python train.py --encoder_arch="jasper" --model="contrastive audio-text model" --dataset="synthesized solo parts of chorales (CocoChorales)" --train_examples=39062 --gain_aug_db=10 --noise_aug=0.002 --n_mels=64 --hop_length=160 --input="log_mel" --spec_augment=true --win_length=512 --tokenizer="word" --vocab_size=56 --loss="softmax" --embed_dim=256 --encoder_norm="batchnorm" --encoder_activation="silu" --encoder_depths=[3, 3, 3] --encoder_kernel_size=9 --encoder_stem="single" --encoder_widths=[128, 160, 192] --text_encoder_causal=true --text_encoder_width=256 --text_encoder_layers=7 --text_encoder_norm="layernorm" --text_encoder_norm_position="post" --text_encoder_activation="gelu" --text_encoder_mlp_ratio=2 --text_encoder_head_dim=48 --text_encoder_fused_qkv=false --text_encoder_bias="all" --text_encoder_qk_norm=false --text_encoder_parallel_block=false --text_encoder_inner_norm=false --text_encoder_positions="learned" --init="torch_default" --residual_init="zero_last" --optimizer="muon" --muon_scale="original" --lr=0.015 --momentum=0.95 --nesterov=false --orthogonalizer="newton_schulz_5" --adamw_lr_other_params=0.0022 --steps=5600 --batch_size=128 --epochs=18.4 --lr_schedule="wsd" --decay_fraction=0.4 --final_lr_fraction=0 --warmup_steps=1120 --weight_decay=0.07 --adamw_weight_decay_other_params=0.01
Rows from block 3 of the text encoder, named by matrix and row number. Rows with one number belong to one attention dimension. Each number is 200 + 30 x the weight over the matrix's rms, rounded and kept within 0 to 999. All counts start at 0.
# q: attention query (text_encoder.blocks.3.attn.q.weight, 240x256), inputs 86-171
# k: attention key (text_encoder.blocks.3.attn.k.weight, 240x256), inputs 86-171
q.173,209,265,126,225,300,204,289,238,156,139,239,147,158,298,166,230,193,280,172,119,168,208,175,200,326,187,228,210,149,240,261,127,271,143,199,208,182,173,163,243,212,183,169,178,236,220,193,207,88,206,257,238,148,184,140,248,279,215,160,185,179,255,239,226,169,273,238,183,205,185,186,175,111,267,232,239,228,177,90,176,250,187,150,171,165,251
q.174,216,176,201,196,201,184,174,209,192,192,209,218,194,186,182,188,254,210,234,240,243,184,144,205,242,158,200,167,180,168,195,199,181,148,198,225,219,187,210,186,221,202,211,215,216,120,189,181,194,166,146,185,208,181,262,168,220,199,168,214,183,206,223,215,184,215,216,221,192,217,192,209,217,263,200,187,187,164,181,190,201,184,187,241,171,208
q.175,209,217,185,140,204,170,127,231,198,186,218,232,228,159,190,160,209,181,197,270,195,215,192,207,210,207,137,200,218,216,157,248,171,201,232,193,231,219,223,155,165,194,224,198,235,186,177,187,168,188,221,180,195,249,197,137,236,181,195,241,151,260,197,156,199,206,167,169,182,230,200,185,201,179,185,162,180,213,177,190,146,212,198,207,192,176
q.176,213,175,221,205,278,194,190,229,189,153,235,200,201,204,207,224,189,197,140,220,235,240,176,209,204,201,160,186,199,227,204,158,212,166,239,224,234,206,195,214,198,213,196,221,252,169,198,193,133,200,228,199,179,202,192,187,261,214,181,222,171,219,224,197,204,225,214,190,198,204,198,185,175,245,198,182,179,210,125,225,202,187,163,207,190,209
q.177,205,160,238,187,172,175,218,222,214,199,184,223,212,181,218,202,239,128,191,204,228,168,203,187,151,200,258,219,215,182,183,217,172,225,199,183,189,202,204,181,212,223,230,242,198,216,191,177,179,178,192,189,224,184,188,163,216,216,246,249,192,158,179,170,214,205,199,225,220,209,214,203,202,201,173,206,185,177,198,174,176,203,204,212,223,225
q.178,218,233,169,171,228,225,251,245,204,191,193,228,185,225,165,265,229,145,201,196,191,160,192,201,206,174,260,215,182,184,195,159,199,214,152,216,170,244,175,206,183,188,189,188,222,194,194,200,161,265,177,223,205,190,203,181,251,232,217,267,168,193,205,186,179,234,215,216,238,208,202,192,132,227,190,232,191,206,134,183,230,194,128,230,214,254
q.179,190,198,180,175,173,222,184,176,239,220,177,215,205,190,225,175,195,248,247,226,173,184,210,193,232,213,212,206,194,205,186,203,147,242,181,240,261,212,199,166,196,180,196,155,157,197,196,218,204,190,202,194,217,198,202,172,229,196,221,198,218,179,170,202,204,225,178,198,241,199,190,224,234,210,205,194,204,250,271,201,215,217,202,193,195,242
q.180,213,179,188,149,218,195,143,224,189,212,217,177,217,204,197,195,230,198,159,221,213,217,160,211,170,234,198,188,199,182,175,218,207,209,196,170,192,193,213,184,210,183,223,170,170,240,218,188,214,210,234,215,211,205,215,214,209,188,198,191,179,245,201,179,190,181,202,187,172,247,211,187,203,179,192,209,211,242,188,187,203,213,165,175,176,184
q.181,214,186,217,225,256,223,220,225,195,195,234,146,170,248,174,186,215,214,120,154,224,221,207,202,233,180,183,198,168,234,226,162,245,163,215,164,174,195,193,218,240,251,179,143,235,226,212,187,213,166,171,235,177,206,148,293,201,187,181,213,178,212,224,221,173,214,229,200,189,212,205,176,200,256,217,229,223,209,87,193,219,194,152,164,189,232
q.182,193,224,202,246,149,215,248,166,198,237,209,210,205,186,206,223,138,258,249,203,206,234,209,198,231,190,153,207,206,211,228,224,194,127,230,294,226,173,207,201,201,179,191,227,144,210,187,209,172,211,218,171,202,179,227,201,145,186,188,181,266,185,185,231,214,183,203,178,149,160,181,214,232,155,217,151,187,174,278,241,187,154,261,204,188,164
q.183,188,193,223,275,278,202,272,240,227,195,195,190,181,223,216,198,159,157,156,130,227,193,222,197,210,194,230,220,200,221,214,146,198,214,202,207,227,218,208,219,167,186,179,180,245,190,206,202,138,184,214,223,219,177,168,163,250,198,199,231,201,169,204,182,191,228,213,224,235,184,206,204,145,250,206,191,211,236,141,221,199,213,207,209,238,261
q.184,207,176,225,236,196,153,187,178,201,216,217,178,190,161,187,183,195,211,210,188,218,193,224,198,203,190,225,178,201,163,178,205,191,199,201,208,197,193,226,197,199,197,198,232,204,220,203,186,209,158,163,230,221,178,190,185,187,186,203,217,191,187,218,195,218,207,186,236,220,223,193,213,225,235,198,200,193,152,189,211,204,225,206,203,201,198
q.185,209,176,192,251,186,232,214,181,188,189,187,222,208,203,205,250,176,142,166,171,231,216,229,197,180,210,219,203,193,206,193,187,197,210,204,207,203,229,189,206,180,195,181,168,186,170,197,199,172,217,173,207,204,199,183,217,207,217,241,220,197,196,200,161,206,205,207,218,232,197,198,194,189,193,187,206,202,210,179,238,216,222,187,190,228,191
q.186,203,209,180,231,170,224,177,183,181,199,176,217,192,200,188,219,196,157,237,164,198,192,235,177,183,186,197,195,192,211,219,226,203,181,195,209,168,216,163,199,182,211,186,176,184,154,173,217,228,213,164,188,204,182,172,169,203,214,196,196,215,183,199,194,203,209,215,220,236,162,198,208,214,195,211,234,190,183,227,218,202,194,231,206,222,169
q.187,215,143,187,171,193,227,159,200,185,290,192,200,199,230,181,258,206,170,171,206,233,192,159,201,140,224,257,197,209,191,206,212,232,167,179,153,135,205,154,214,234,259,242,170,187,208,222,211,243,210,171,233,193,213,72,234,202,205,229,200,200,243,199,203,181,164,198,203,220,233,209,194,197,177,186,249,189,175,190,185,199,197,153,201,193,229
q.188,185,165,219,138,192,221,131,186,183,180,147,240,207,248,221,193,161,228,220,234,215,218,158,245,166,226,211,225,192,244,201,212,212,226,240,225,235,231,197,186,166,230,227,156,173,217,191,190,192,184,307,178,206,256,207,163,238,214,196,169,196,234,207,196,176,176,195,170,198,148,208,180,192,174,193,191,184,241,298,220,206,222,225,201,178,181
q.189,211,209,192,206,280,182,241,219,230,192,232,152,174,163,178,236,250,203,238,145,188,170,262,188,243,181,242,197,205,159,192,144,236,187,153,182,163,219,176,222,195,161,199,214,249,221,209,209,193,233,155,259,204,164,182,270,190,184,161,212,182,200,210,231,155,208,204,242,192,275,182,212,175,209,191,216,213,224,148,198,262,177,134,199,203,231
q.190,208,189,198,145,214,218,142,257,246,178,182,227,204,198,196,237,253,200,242,249,157,150,173,182,178,210,262,193,179,195,165,177,165,206,162,184,177,241,209,167,173,211,216,202,199,189,192,189,194,197,214,197,214,204,162,160,232,218,197,203,165,211,210,160,169,207,164,212,177,218,210,206,176,209,183,186,217,231,222,186,213,227,169,206,218,211
q.191,211,154,208,206,230,168,166,218,195,175,242,189,232,226,252,181,233,194,177,198,234,230,186,196,175,217,173,176,201,201,183,177,201,214,225,251,204,185,219,186,173,213,203,182,172,229,208,183,229,158,263,196,227,181,240,172,228,185,227,181,196,190,204,167,191,213,173,167,163,226,209,189,209,216,194,178,189,239,174,212,186,226,164,164,198,205
q.192,201,168,285,133,166,220,198,194,172,184,188,166,177,206,153,310,160,191,186,177,245,164,221,176,178,269,167,202,194,191,240,214,216,173,214,172,175,235,212,219,151,196,172,184,227,231,218,196,167,229,223,190,218,215,201,201,177,175,168,166,180,239,183,204,217,202,208,231,162,195,200,222,228,197,214,207,239,221,209,174,200,199,195,186,193,201
q.193,229,170,155,186,201,180,220,210,202,226,203,223,197,224,186,237,192,165,198,167,183,199,282,200,240,215,206,227,193,168,217,213,183,235,180,206,213,243,213,154,148,179,199,193,209,138,177,200,203,201,177,189,194,218,215,289,222,197,184,209,182,192,188,186,187,189,211,241,235,171,197,217,192,221,185,196,218,175,181,204,175,196,217,188,194,183
q.194,208,200,229,215,270,226,195,181,220,234,205,234,190,209,143,242,170,292,255,270,197,176,247,198,209,212,223,212,175,193,204,226,284,214,163,196,141,152,221,191,255,265,150,265,195,208,188,206,178,234,221,229,227,250,195,168,220,182,191,158,189,168,207,200,210,227,191,189,194,266,199,238,173,177,219,216,225,189,272,173,185,175,259,185,152,200
q.195,195,197,236,200,227,221,176,203,216,231,206,240,209,171,202,243,222,186,249,152,274,198,144,196,202,230,204,229,215,188,209,226,239,197,210,174,221,210,200,177,176,304,212,304,194,206,185,174,234,230,172,237,212,219,232,202,221,169,182,171,206,136,193,236,206,205,178,177,233,202,202,230,209,195,211,215,198,261,93,202,198,180,225,206,228,235
q.196,234,152,184,186,258,212,242,216,240,285,184,213,216,238,199,254,285,227,249,136,194,172,203,208,271,226,209,184,153,218,193,175,204,251,145,174,134,201,221,210,199,213,254,145,262,158,192,211,182,227,170,190,213,232,222,204,239,173,163,224,156,161,204,184,173,248,155,186,231,181,218,190,212,219,186,205,219,174,177,188,192,179,220,196,205,216
q.197,201,185,311,217,169,192,271,174,140,192,163,167,155,189,166,204,190,245,187,169,277,186,155,157,175,184,179,188,187,185,260,185,232,114,210,224,161,236,246,199,236,217,167,251,160,312,212,185,233,236,235,205,269,251,127,213,164,160,233,137,213,175,177,190,244,213,232,197,88,175,188,205,145,183,249,193,221,177,288,193,201,223,234,200,162,251
q.198,196,205,153,94,208,255,239,184,193,171,210,140,200,198,206,238,241,155,204,131,185,248,87,221,197,272,174,181,206,248,234,198,200,169,162,180,250,198,207,217,182,131,198,205,160,242,237,198,266,201,212,189,174,202,229,242,144,211,231,171,198,201,197,222,222,180,185,196,253,136,185,208,199,203,183,223,167,174,166,207,189,235,243,156,173,208
q.199,219,218,209,216,185,183,347,225,169,162,150,195,197,177,181,169,194,153,207,181,142,141,293,185,123,120,150,194,217,222,200,193,159,203,209,207,167,242,188,266,140,146,212,203,232,196,202,200,103,166,243,188,157,218,182,162,174,231,194,226,138,226,248,196,191,238,244,266,161,203,196,185,232,189,178,210,169,136,131,181,186,188,182,230,166,155
q.200,188,202,168,255,120,155,216,198,234,197,229,184,177,245,197,238,112,167,195,199,223,188,223,206,181,189,190,184,239,215,190,210,185,212,208,245,215,172,239,206,184,176,207,129,202,173,208,204,132,214,148,199,161,203,219,232,177,187,211,182,204,235,213,146,189,190,204,230,216,166,195,167,209,207,185,202,200,193,153,193,180,216,208,170,194,229
q.201,192,182,223,237,187,175,224,193,173,224,160,190,178,232,168,149,199,215,175,219,214,174,202,185,218,152,214,199,193,171,198,185,152,187,246,185,178,200,214,251,213,124,185,196,202,211,194,218,205,204,188,198,224,195,186,208,178,213,223,221,191,192,204,182,188,203,229,194,153,191,197,176,157,207,187,180,177,195,251,187,231,207,189,212,201,237
q.202,216,147,219,244,195,137,294,224,186,240,175,213,189,217,166,236,212,203,205,158,278,153,264,158,205,156,191,218,164,213,214,162,195,296,205,143,175,175,196,162,207,142,192,186,216,202,224,216,229,185,168,204,229,224,203,242,179,200,220,179,210,225,181,202,188,224,172,226,206,203,196,185,139,247,210,182,252,203,174,176,158,197,175,220,248,205
q.203,179,228,178,212,126,187,148,175,157,106,215,162,198,177,269,72,173,166,210,311,199,230,78,243,178,187,199,169,245,195,172,239,162,174,226,194,281,187,193,263,219,167,240,220,137,188,237,232,178,167,213,177,176,157,206,167,179,231,227,200,270,166,205,215,217,168,203,137,215,191,204,181,167,169,186,199,144,201,250,194,256,205,166,194,196,206
q.204,204,196,212,200,121,138,153,189,158,260,223,165,192,221,187,248,187,163,241,143,229,165,180,164,177,271,174,161,201,196,208,233,217,263,212,154,169,234,229,183,213,238,210,207,215,279,185,159,176,195,176,166,215,208,174,246,174,206,199,173,176,218,143,190,247,197,223,262,142,234,209,203,203,157,220,191,218,207,187,219,172,173,169,181,204,190
q.205,199,176,196,236,224,206,312,186,126,263,178,192,202,169,125,243,126,136,130,172,231,130,295,193,155,194,187,168,175,197,251,183,263,283,204,114,140,223,202,235,225,207,161,279,281,266,229,197,132,188,239,203,242,236,179,223,165,183,211,154,168,215,181,207,230,227,209,267,109,172,196,197,203,172,225,217,211,218,120,153,170,146,226,171,204,150
q.206,201,217,241,208,256,245,224,193,187,209,180,200,218,200,187,208,163,221,195,216,231,181,183,185,186,159,165,205,189,183,207,204,217,258,205,200,179,170,179,185,197,184,190,225,207,184,205,221,252,160,195,183,202,202,166,204,218,193,219,217,192,228,194,204,208,231,183,194,207,197,198,199,180,224,207,205,250,233,256,177,176,181,189,194,189,186
q.207,213,229,213,157,215,231,113,204,248,153,251,188,237,217,209,185,251,267,276,210,124,229,245,207,197,178,162,221,184,228,160,187,161,200,238,208,214,178,168,217,163,108,217,137,195,151,179,206,188,179,214,168,139,149,243,173,279,256,194,321,154,179,194,212,196,220,165,241,116,293,217,199,166,235,168,171,190,108,235,220,208,193,123,176,182,203
q.208,206,206,249,179,183,246,127,198,238,200,216,181,219,244,212,215,208,235,229,233,218,200,122,240,248,276,167,200,219,172,192,227,191,131,221,195,213,169,224,151,183,198,230,156,143,204,205,225,200,230,116,168,175,204,208,223,212,172,202,181,175,216,204,197,190,195,182,176,272,153,199,192,200,225,183,189,290,241,209,227,185,212,180,176,135,246
q.209,203,200,167,269,194,186,251,170,165,244,190,141,165,273,170,197,149,188,144,223,285,196,181,201,215,145,226,170,204,219,226,207,208,236,168,216,238,200,215,215,211,250,170,244,204,137,198,223,166,203,208,189,232,216,138,201,192,151,199,140,217,239,206,179,180,196,243,158,223,173,188,212,207,181,234,227,203,213,296,164,239,205,205,206,177,201
q.210,194,225,128,272,173,143,99,169,190,186,220,152,214,201,228,40,124,145,144,285,131,266,198,201,195,206,215,162,223,199,177,155,213,244,236,258,270,170,236,235,254,47,197,89,186,228,214,208,169,167,186,174,206,174,235,228,175,244,251,227,247,196,176,118,208,169,205,212,174,222,212,157,118,221,177,128,118,168,188,239,211,235,167,154,188,220
k.173,178,245,193,241,256,277,316,177,192,169,158,206,202,170,181,212,165,132,90,223,104,252,264,199,211,197,210,131,198,178,232,219,245,168,177,196,211,237,179,204,253,195,105,240,173,144,199,176,188,155,93,220,185,152,186,331,169,221,200,233,230,227,214,231,237,185,211,160,253,66,203,217,256,87,193,189,178,204,70,219,161,219,217,211,150,300
k.174,183,194,202,194,198,211,175,213,217,203,198,191,182,232,180,206,178,182,149,207,193,193,196,194,200,171,226,214,203,217,200,216,147,249,213,202,180,181,182,186,215,246,205,225,171,190,215,206,213,170,163,212,191,189,217,182,193,199,197,203,223,183,186,198,203,190,213,220,227,176,169,209,231,186,219,188,235,182,181,218,235,204,177,189,183,173
k.175,196,231,282,183,126,183,215,188,188,178,192,231,228,199,225,205,216,199,282,212,219,203,150,214,201,196,173,201,144,176,188,181,146,187,203,210,242,187,234,157,193,233,216,179,242,189,178,215,248,204,216,201,185,213,196,151,222,216,190,185,206,124,186,207,187,236,217,206,219,222,208,204,207,242,200,191,213,168,262,226,231,220,229,172,213,209
k.176,196,206,218,202,215,259,219,177,170,226,177,229,205,205,200,172,205,148,206,241,180,218,197,200,220,228,140,171,163,138,213,186,192,200,197,168,218,209,201,211,214,203,203,192,206,200,220,203,223,207,161,194,181,229,154,222,219,210,192,224,227,181,199,228,228,256,185,207,225,112,195,198,230,182,215,215,208,196,156,213,218,230,210,189,174,202
k.177,213,199,235,164,187,137,141,179,170,186,228,170,201,201,205,197,208,239,236,192,249,196,107,212,203,221,178,225,212,210,186,200,197,162,195,218,203,168,260,191,188,157,201,180,216,201,208,220,213,201,233,216,224,181,190,161,191,178,182,189,174,190,191,240,206,191,197,152,188,241,199,205,199,235,205,194,208,194,291,191,237,204,197,209,213,149
k.178,182,240,187,140,254,191,201,194,192,211,133,210,197,173,174,153,221,200,176,213,127,210,211,183,194,205,202,173,208,174,213,184,209,226,175,195,200,192,212,162,271,237,148,157,198,161,222,202,221,167,132,223,229,166,203,199,156,173,225,172,197,218,199,162,206,180,194,184,213,159,186,183,229,173,210,211,197,185,203,205,143,180,206,204,203,187
k.179,182,203,238,155,189,198,182,207,208,144,200,201,197,223,209,246,193,269,192,145,221,188,166,186,209,157,220,203,173,200,198,200,176,183,214,242,213,188,192,209,234,236,204,187,216,180,203,207,188,205,259,203,242,179,202,149,196,222,197,201,151,224,197,199,188,218,203,214,201,236,207,247,163,203,210,224,218,173,241,183,210,198,182,175,223,192
k.180,226,190,205,199,211,233,225,201,219,215,207,201,210,211,224,214,197,232,238,238,222,209,194,207,215,198,187,211,173,175,179,196,191,205,189,203,207,197,205,222,157,164,228,210,196,230,211,213,241,190,210,158,177,189,180,166,252,200,199,195,234,193,188,201,194,205,179,209,224,170,211,188,205,217,190,178,207,180,281,201,197,205,198,203,177,216
k.181,189,268,190,264,238,280,273,172,217,187,185,230,207,199,193,234,111,128,222,264,176,233,260,216,211,192,190,197,213,188,230,207,197,161,154,232,212,251,168,233,202,178,180,247,141,147,203,206,214,149,156,217,160,174,223,241,210,191,213,220,217,229,192,199,218,181,224,175,238,125,193,183,183,126,203,207,138,188,95,220,190,177,216,208,158,303
k.182,190,154,154,186,176,204,175,208,187,254,216,207,191,216,202,208,189,188,79,172,205,194,247,190,171,165,226,159,216,223,184,176,208,226,217,146,144,201,178,231,243,244,229,237,177,245,201,128,189,209,217,208,208,250,205,195,218,201,177,230,154,194,191,227,204,206,205,211,183,260,203,222,202,176,190,222,245,203,145,184,193,197,196,180,184,180
k.183,195,175,202,173,205,206,158,177,169,166,159,192,199,187,193,158,203,152,182,209,197,197,140,213,199,219,182,191,207,185,205,240,228,200,191,180,220,197,199,214,204,210,171,166,234,232,207,233,156,187,231,219,175,184,189,187,194,188,222,219,162,220,208,222,225,204,181,172,165,151,203,197,216,179,230,218,156,191,177,181,226,213,203,201,200,196
k.184,208,180,193,227,196,187,153,186,207,194,230,184,208,209,205,196,171,184,239,210,241,211,182,195,169,229,197,232,209,222,181,212,171,232,197,196,212,194,216,197,184,164,209,241,194,219,211,221,177,204,220,214,183,167,184,172,199,194,202,200,183,151,166,214,218,199,194,195,166,229,203,214,181,250,221,206,163,205,221,189,220,194,185,227,210,182
k.185,199,199,174,199,223,205,207,181,171,240,179,223,219,197,189,147,177,191,233,225,173,204,246,205,176,217,164,157,197,157,192,184,232,196,192,175,230,186,220,194,216,229,207,184,211,192,195,219,181,234,201,206,227,186,176,209,181,178,190,211,181,226,198,228,231,202,185,175,118,208,211,170,210,219,216,214,163,182,197,196,215,165,169,218,207,195
k.186,179,229,175,217,169,194,234,231,194,198,199,222,190,195,184,182,222,172,178,202,167,185,219,206,189,173,243,204,216,220,210,172,160,195,202,170,198,226,196,199,256,244,176,234,186,146,206,177,173,192,205,229,208,188,239,232,188,173,197,197,196,206,212,180,193,183,225,193,192,247,181,208,173,214,199,204,197,210,178,201,204,181,195,197,196,217
k.187,225,239,185,219,229,225,240,202,258,198,241,181,203,190,178,234,163,187,230,238,224,222,239,205,229,244,160,218,220,181,199,196,235,181,194,201,188,226,227,207,132,111,182,174,179,195,207,223,204,188,139,175,155,217,210,229,204,194,199,159,216,225,194,211,207,204,195,190,280,209,198,176,196,186,180,159,205,211,238,198,163,188,241,247,164,210
k.188,207,232,245,224,175,209,225,206,174,215,206,200,194,212,208,206,235,252,219,141,159,180,220,233,242,205,154,185,182,124,195,153,219,168,188,161,214,186,170,211,185,238,239,147,218,170,187,203,181,247,248,181,224,246,240,254,200,208,198,196,200,205,226,206,187,215,219,201,176,233,216,222,255,173,165,190,228,176,221,213,220,195,188,128,174,184
k.189,205,193,142,206,219,228,217,187,224,212,176,195,185,180,171,171,219,199,218,227,170,218,275,163,197,236,209,195,212,224,237,221,203,205,206,197,172,232,184,204,233,172,158,200,173,197,224,220,164,154,123,208,170,182,164,184,223,196,220,217,182,176,195,202,217,217,205,207,232,141,202,197,162,120,200,188,222,182,203,206,150,191,189,224,187,221
k.190,185,218,223,116,164,163,229,178,208,179,200,174,203,206,207,226,229,272,260,187,218,191,150,172,222,211,192,201,183,167,219,201,154,203,222,208,235,182,229,180,211,219,185,179,202,125,203,243,198,200,135,201,207,190,219,188,206,202,209,194,200,160,198,173,189,220,216,218,208,213,185,221,217,192,205,183,258,153,295,204,217,204,168,174,257,149
k.191,207,157,272,184,195,183,205,172,181,199,223,160,213,228,209,202,183,255,211,223,210,201,116,230,207,204,204,186,170,150,181,195,156,201,211,224,229,178,214,213,151,194,207,202,220,222,196,233,185,238,228,205,161,197,192,196,258,196,181,245,185,142,210,250,203,218,165,203,152,202,206,210,216,240,198,193,194,139,235,184,220,247,208,182,236,178
k.192,201,191,196,205,291,215,216,207,231,196,185,234,203,183,193,197,218,139,274,176,204,214,266,224,247,236,201,167,209,241,198,148,196,181,170,180,256,183,196,165,195,222,204,161,171,253,199,204,120,186,163,191,160,197,146,205,236,241,223,204,219,222,171,185,190,209,197,205,240,165,188,169,198,198,232,217,205,135,211,196,218,188,144,217,238,188
k.193,183,165,191,187,253,185,219,160,199,159,209,192,177,166,191,170,223,247,160,184,186,219,166,240,237,244,165,192,183,237,219,184,180,182,196,191,234,189,194,223,206,242,170,211,184,180,222,225,111,223,151,188,183,174,219,172,208,189,246,194,215,182,179,241,192,171,256,211,208,152,191,199,199,192,224,200,176,194,226,186,229,206,217,222,169,199
k.194,184,196,207,191,206,194,114,247,254,139,195,196,212,203,200,181,252,204,211,231,164,188,201,181,193,141,181,188,177,167,184,207,180,242,216,119,187,222,214,201,227,201,251,156,212,158,195,184,224,168,236,220,173,173,201,244,210,210,186,211,196,248,190,202,184,229,174,169,210,222,214,193,242,192,196,226,193,186,198,206,204,217,194,209,223,174
k.195,211,211,181,212,188,212,154,196,182,178,186,167,190,212,190,143,207,224,105,181,206,234,268,153,169,172,222,243,197,191,198,212,198,267,211,143,170,198,210,198,175,230,173,148,177,163,213,221,251,190,223,213,211,183,239,254,191,230,200,246,153,194,220,219,217,199,188,160,172,201,188,228,212,202,192,200,186,206,121,221,209,213,151,182,163,164
k.196,193,191,195,178,172,149,172,177,141,179,171,163,199,221,193,170,119,117,143,234,203,186,213,173,209,280,201,215,197,235,214,233,221,161,254,184,187,148,138,224,180,232,175,235,194,142,236,219,230,196,241,170,202,195,218,291,167,177,188,163,190,237,185,231,186,172,225,215,151,212,195,191,200,172,232,185,124,238,138,193,198,171,195,182,186,125
k.197,193,276,177,182,186,183,280,231,257,199,200,212,214,205,223,276,283,154,335,213,197,180,198,149,226,185,207,163,234,221,175,177,205,219,164,306,182,203,196,129,203,194,243,185,157,200,170,155,192,185,216,221,227,210,147,198,209,160,183,244,175,135,196,144,177,240,164,224,287,194,213,164,251,254,207,229,263,184,153,215,181,224,126,200,252,124
k.198,205,217,216,207,213,157,242,202,164,220,182,274,213,177,210,143,228,218,219,185,150,227,215,224,245,283,155,203,207,223,181,126,197,143,195,223,287,170,197,140,179,248,229,166,159,200,194,243,72,188,102,194,152,205,166,190,242,166,193,244,226,140,205,187,210,198,242,211,204,220,179,200,241,314,207,199,196,188,160,234,265,186,158,215,176,232
k.199,190,198,201,200,148,181,147,165,153,215,126,203,196,211,191,194,162,107,223,215,235,201,154,176,165,233,188,230,202,221,229,213,201,182,194,185,208,221,220,211,178,223,171,201,239,249,228,223,174,200,286,179,208,187,215,226,143,196,211,157,206,169,190,201,204,196,239,198,193,151,178,178,207,161,246,160,196,191,193,216,194,155,215,176,224,144
k.200,187,240,250,151,148,236,183,179,230,191,197,189,179,187,188,207,191,170,147,194,212,209,206,176,194,173,198,190,203,244,189,192,171,249,186,153,239,217,185,179,253,244,206,259,257,235,189,205,184,227,256,196,209,169,149,189,206,215,185,226,189,244,187,191,184,201,199,194,217,151,210,221,126,181,197,166,170,170,249,222,221,169,185,224,219,250
k.201,211,222,156,177,208,210,227,202,196,231,208,213,184,178,200,231,219,223,263,220,228,172,184,228,227,224,186,211,223,206,173,183,189,154,160,268,208,182,228,166,207,151,226,299,188,223,182,171,241,224,175,183,214,170,130,170,175,199,213,173,247,182,198,187,181,201,211,229,265,143,204,174,203,192,201,197,232,214,238,176,188,188,156,218,225,186
k.202,174,245,173,221,192,195,214,178,240,180,218,191,206,168,196,193,221,90,266,162,176,213,172,163,182,259,214,201,216,195,255,232,190,188,194,240,185,227,177,226,166,213,158,249,174,146,210,198,206,162,258,182,241,224,118,251,227,210,232,209,238,173,178,193,218,211,172,222,175,205,187,186,206,179,228,206,169,230,121,191,201,180,170,199,236,133
k.203,216,252,295,268,131,228,269,202,203,304,256,228,213,194,225,274,185,220,225,147,198,240,176,197,161,210,226,190,227,150,166,186,175,191,131,272,162,216,235,160,176,232,229,211,201,236,180,180,208,188,199,224,169,237,213,147,224,220,161,235,185,201,233,150,192,223,171,212,200,205,208,223,179,260,157,164,225,181,213,193,171,212,227,222,174,258
k.204,206,198,208,206,230,209,238,215,228,171,244,200,194,211,199,198,233,191,231,206,154,220,286,211,208,154,198,199,197,216,166,179,174,159,173,216,210,248,184,189,173,225,221,158,144,147,197,190,197,101,212,207,230,187,159,202,168,170,176,178,150,203,198,174,202,214,180,224,257,170,209,222,228,198,172,230,213,127,199,232,190,212,204,233,205,152
k.205,173,234,208,159,262,292,258,190,217,196,203,197,215,205,177,197,252,125,323,167,191,225,158,181,164,229,204,170,185,174,233,159,195,213,189,268,269,205,139,181,168,278,175,146,219,171,236,245,212,134,278,166,158,172,176,254,185,213,158,247,191,168,196,212,214,239,185,205,185,99,200,160,224,255,239,218,163,224,123,231,249,172,165,189,266,115
k.206,196,198,164,232,235,257,201,203,182,205,214,213,228,180,212,168,251,185,215,183,182,201,197,196,188,208,166,168,205,124,211,183,224,220,205,232,243,200,199,229,182,211,189,176,181,185,215,192,230,177,185,182,218,165,205,237,197,198,220,181,223,157,225,208,236,190,195,195,178,227,204,217,189,225,197,189,215,221,235,200,216,196,190,210,206,204
k.207,197,136,177,264,198,107,160,172,115,221,229,241,202,166,178,211,179,202,205,239,226,192,184,262,248,246,154,159,192,179,183,184,196,86,213,194,212,176,248,242,192,244,259,225,154,221,210,172,255,98,187,192,190,212,144,208,208,219,251,67,274,192,199,202,222,195,245,178,176,178,212,211,208,129,179,204,220,184,274,156,237,233,290,230,211,164
k.208,227,190,227,170,177,222,153,207,206,163,167,239,225,174,244,134,210,224,117,224,212,220,305,192,191,175,185,171,193,175,193,215,205,237,228,152,264,188,194,197,223,248,218,227,226,220,173,177,201,191,138,203,219,179,190,221,196,191,204,206,196,226,192,176,202,178,220,164,243,267,190,227,210,220,163,175,179,197,260,211,202,190,191,189,163,230
k.209,197,221,251,158,222,272,242,203,278,155,215,182,170,224,218,208,183,204,235,168,206,161,175,237,175,127,217,191,216,206,185,168,206,273,190,231,248,216,195,190,206,196,214,231,257,208,208,213,142,279,173,185,180,148,225,174,209,220,199,220,171,233,222,171,170,229,173,208,271,164,216,172,148,254,186,183,247,219,162,186,197,196,126,230,206,262
k.210,185,226,201,202,147,182,272,228,175,254,227,194,200,168,223,276,216,345,256,211,195,162,174,210,256,201,215,211,190,140,169,175,185,138,201,314,168,228,174,162,227,238,247,250,246,187,183,189,216,163,268,169,172,223,90,133,197,187,164,208,212,172,199,180,193,243,166,163,163,192,223,184,118,224,199,188,211,222,252,184,237,190,258,250,298,223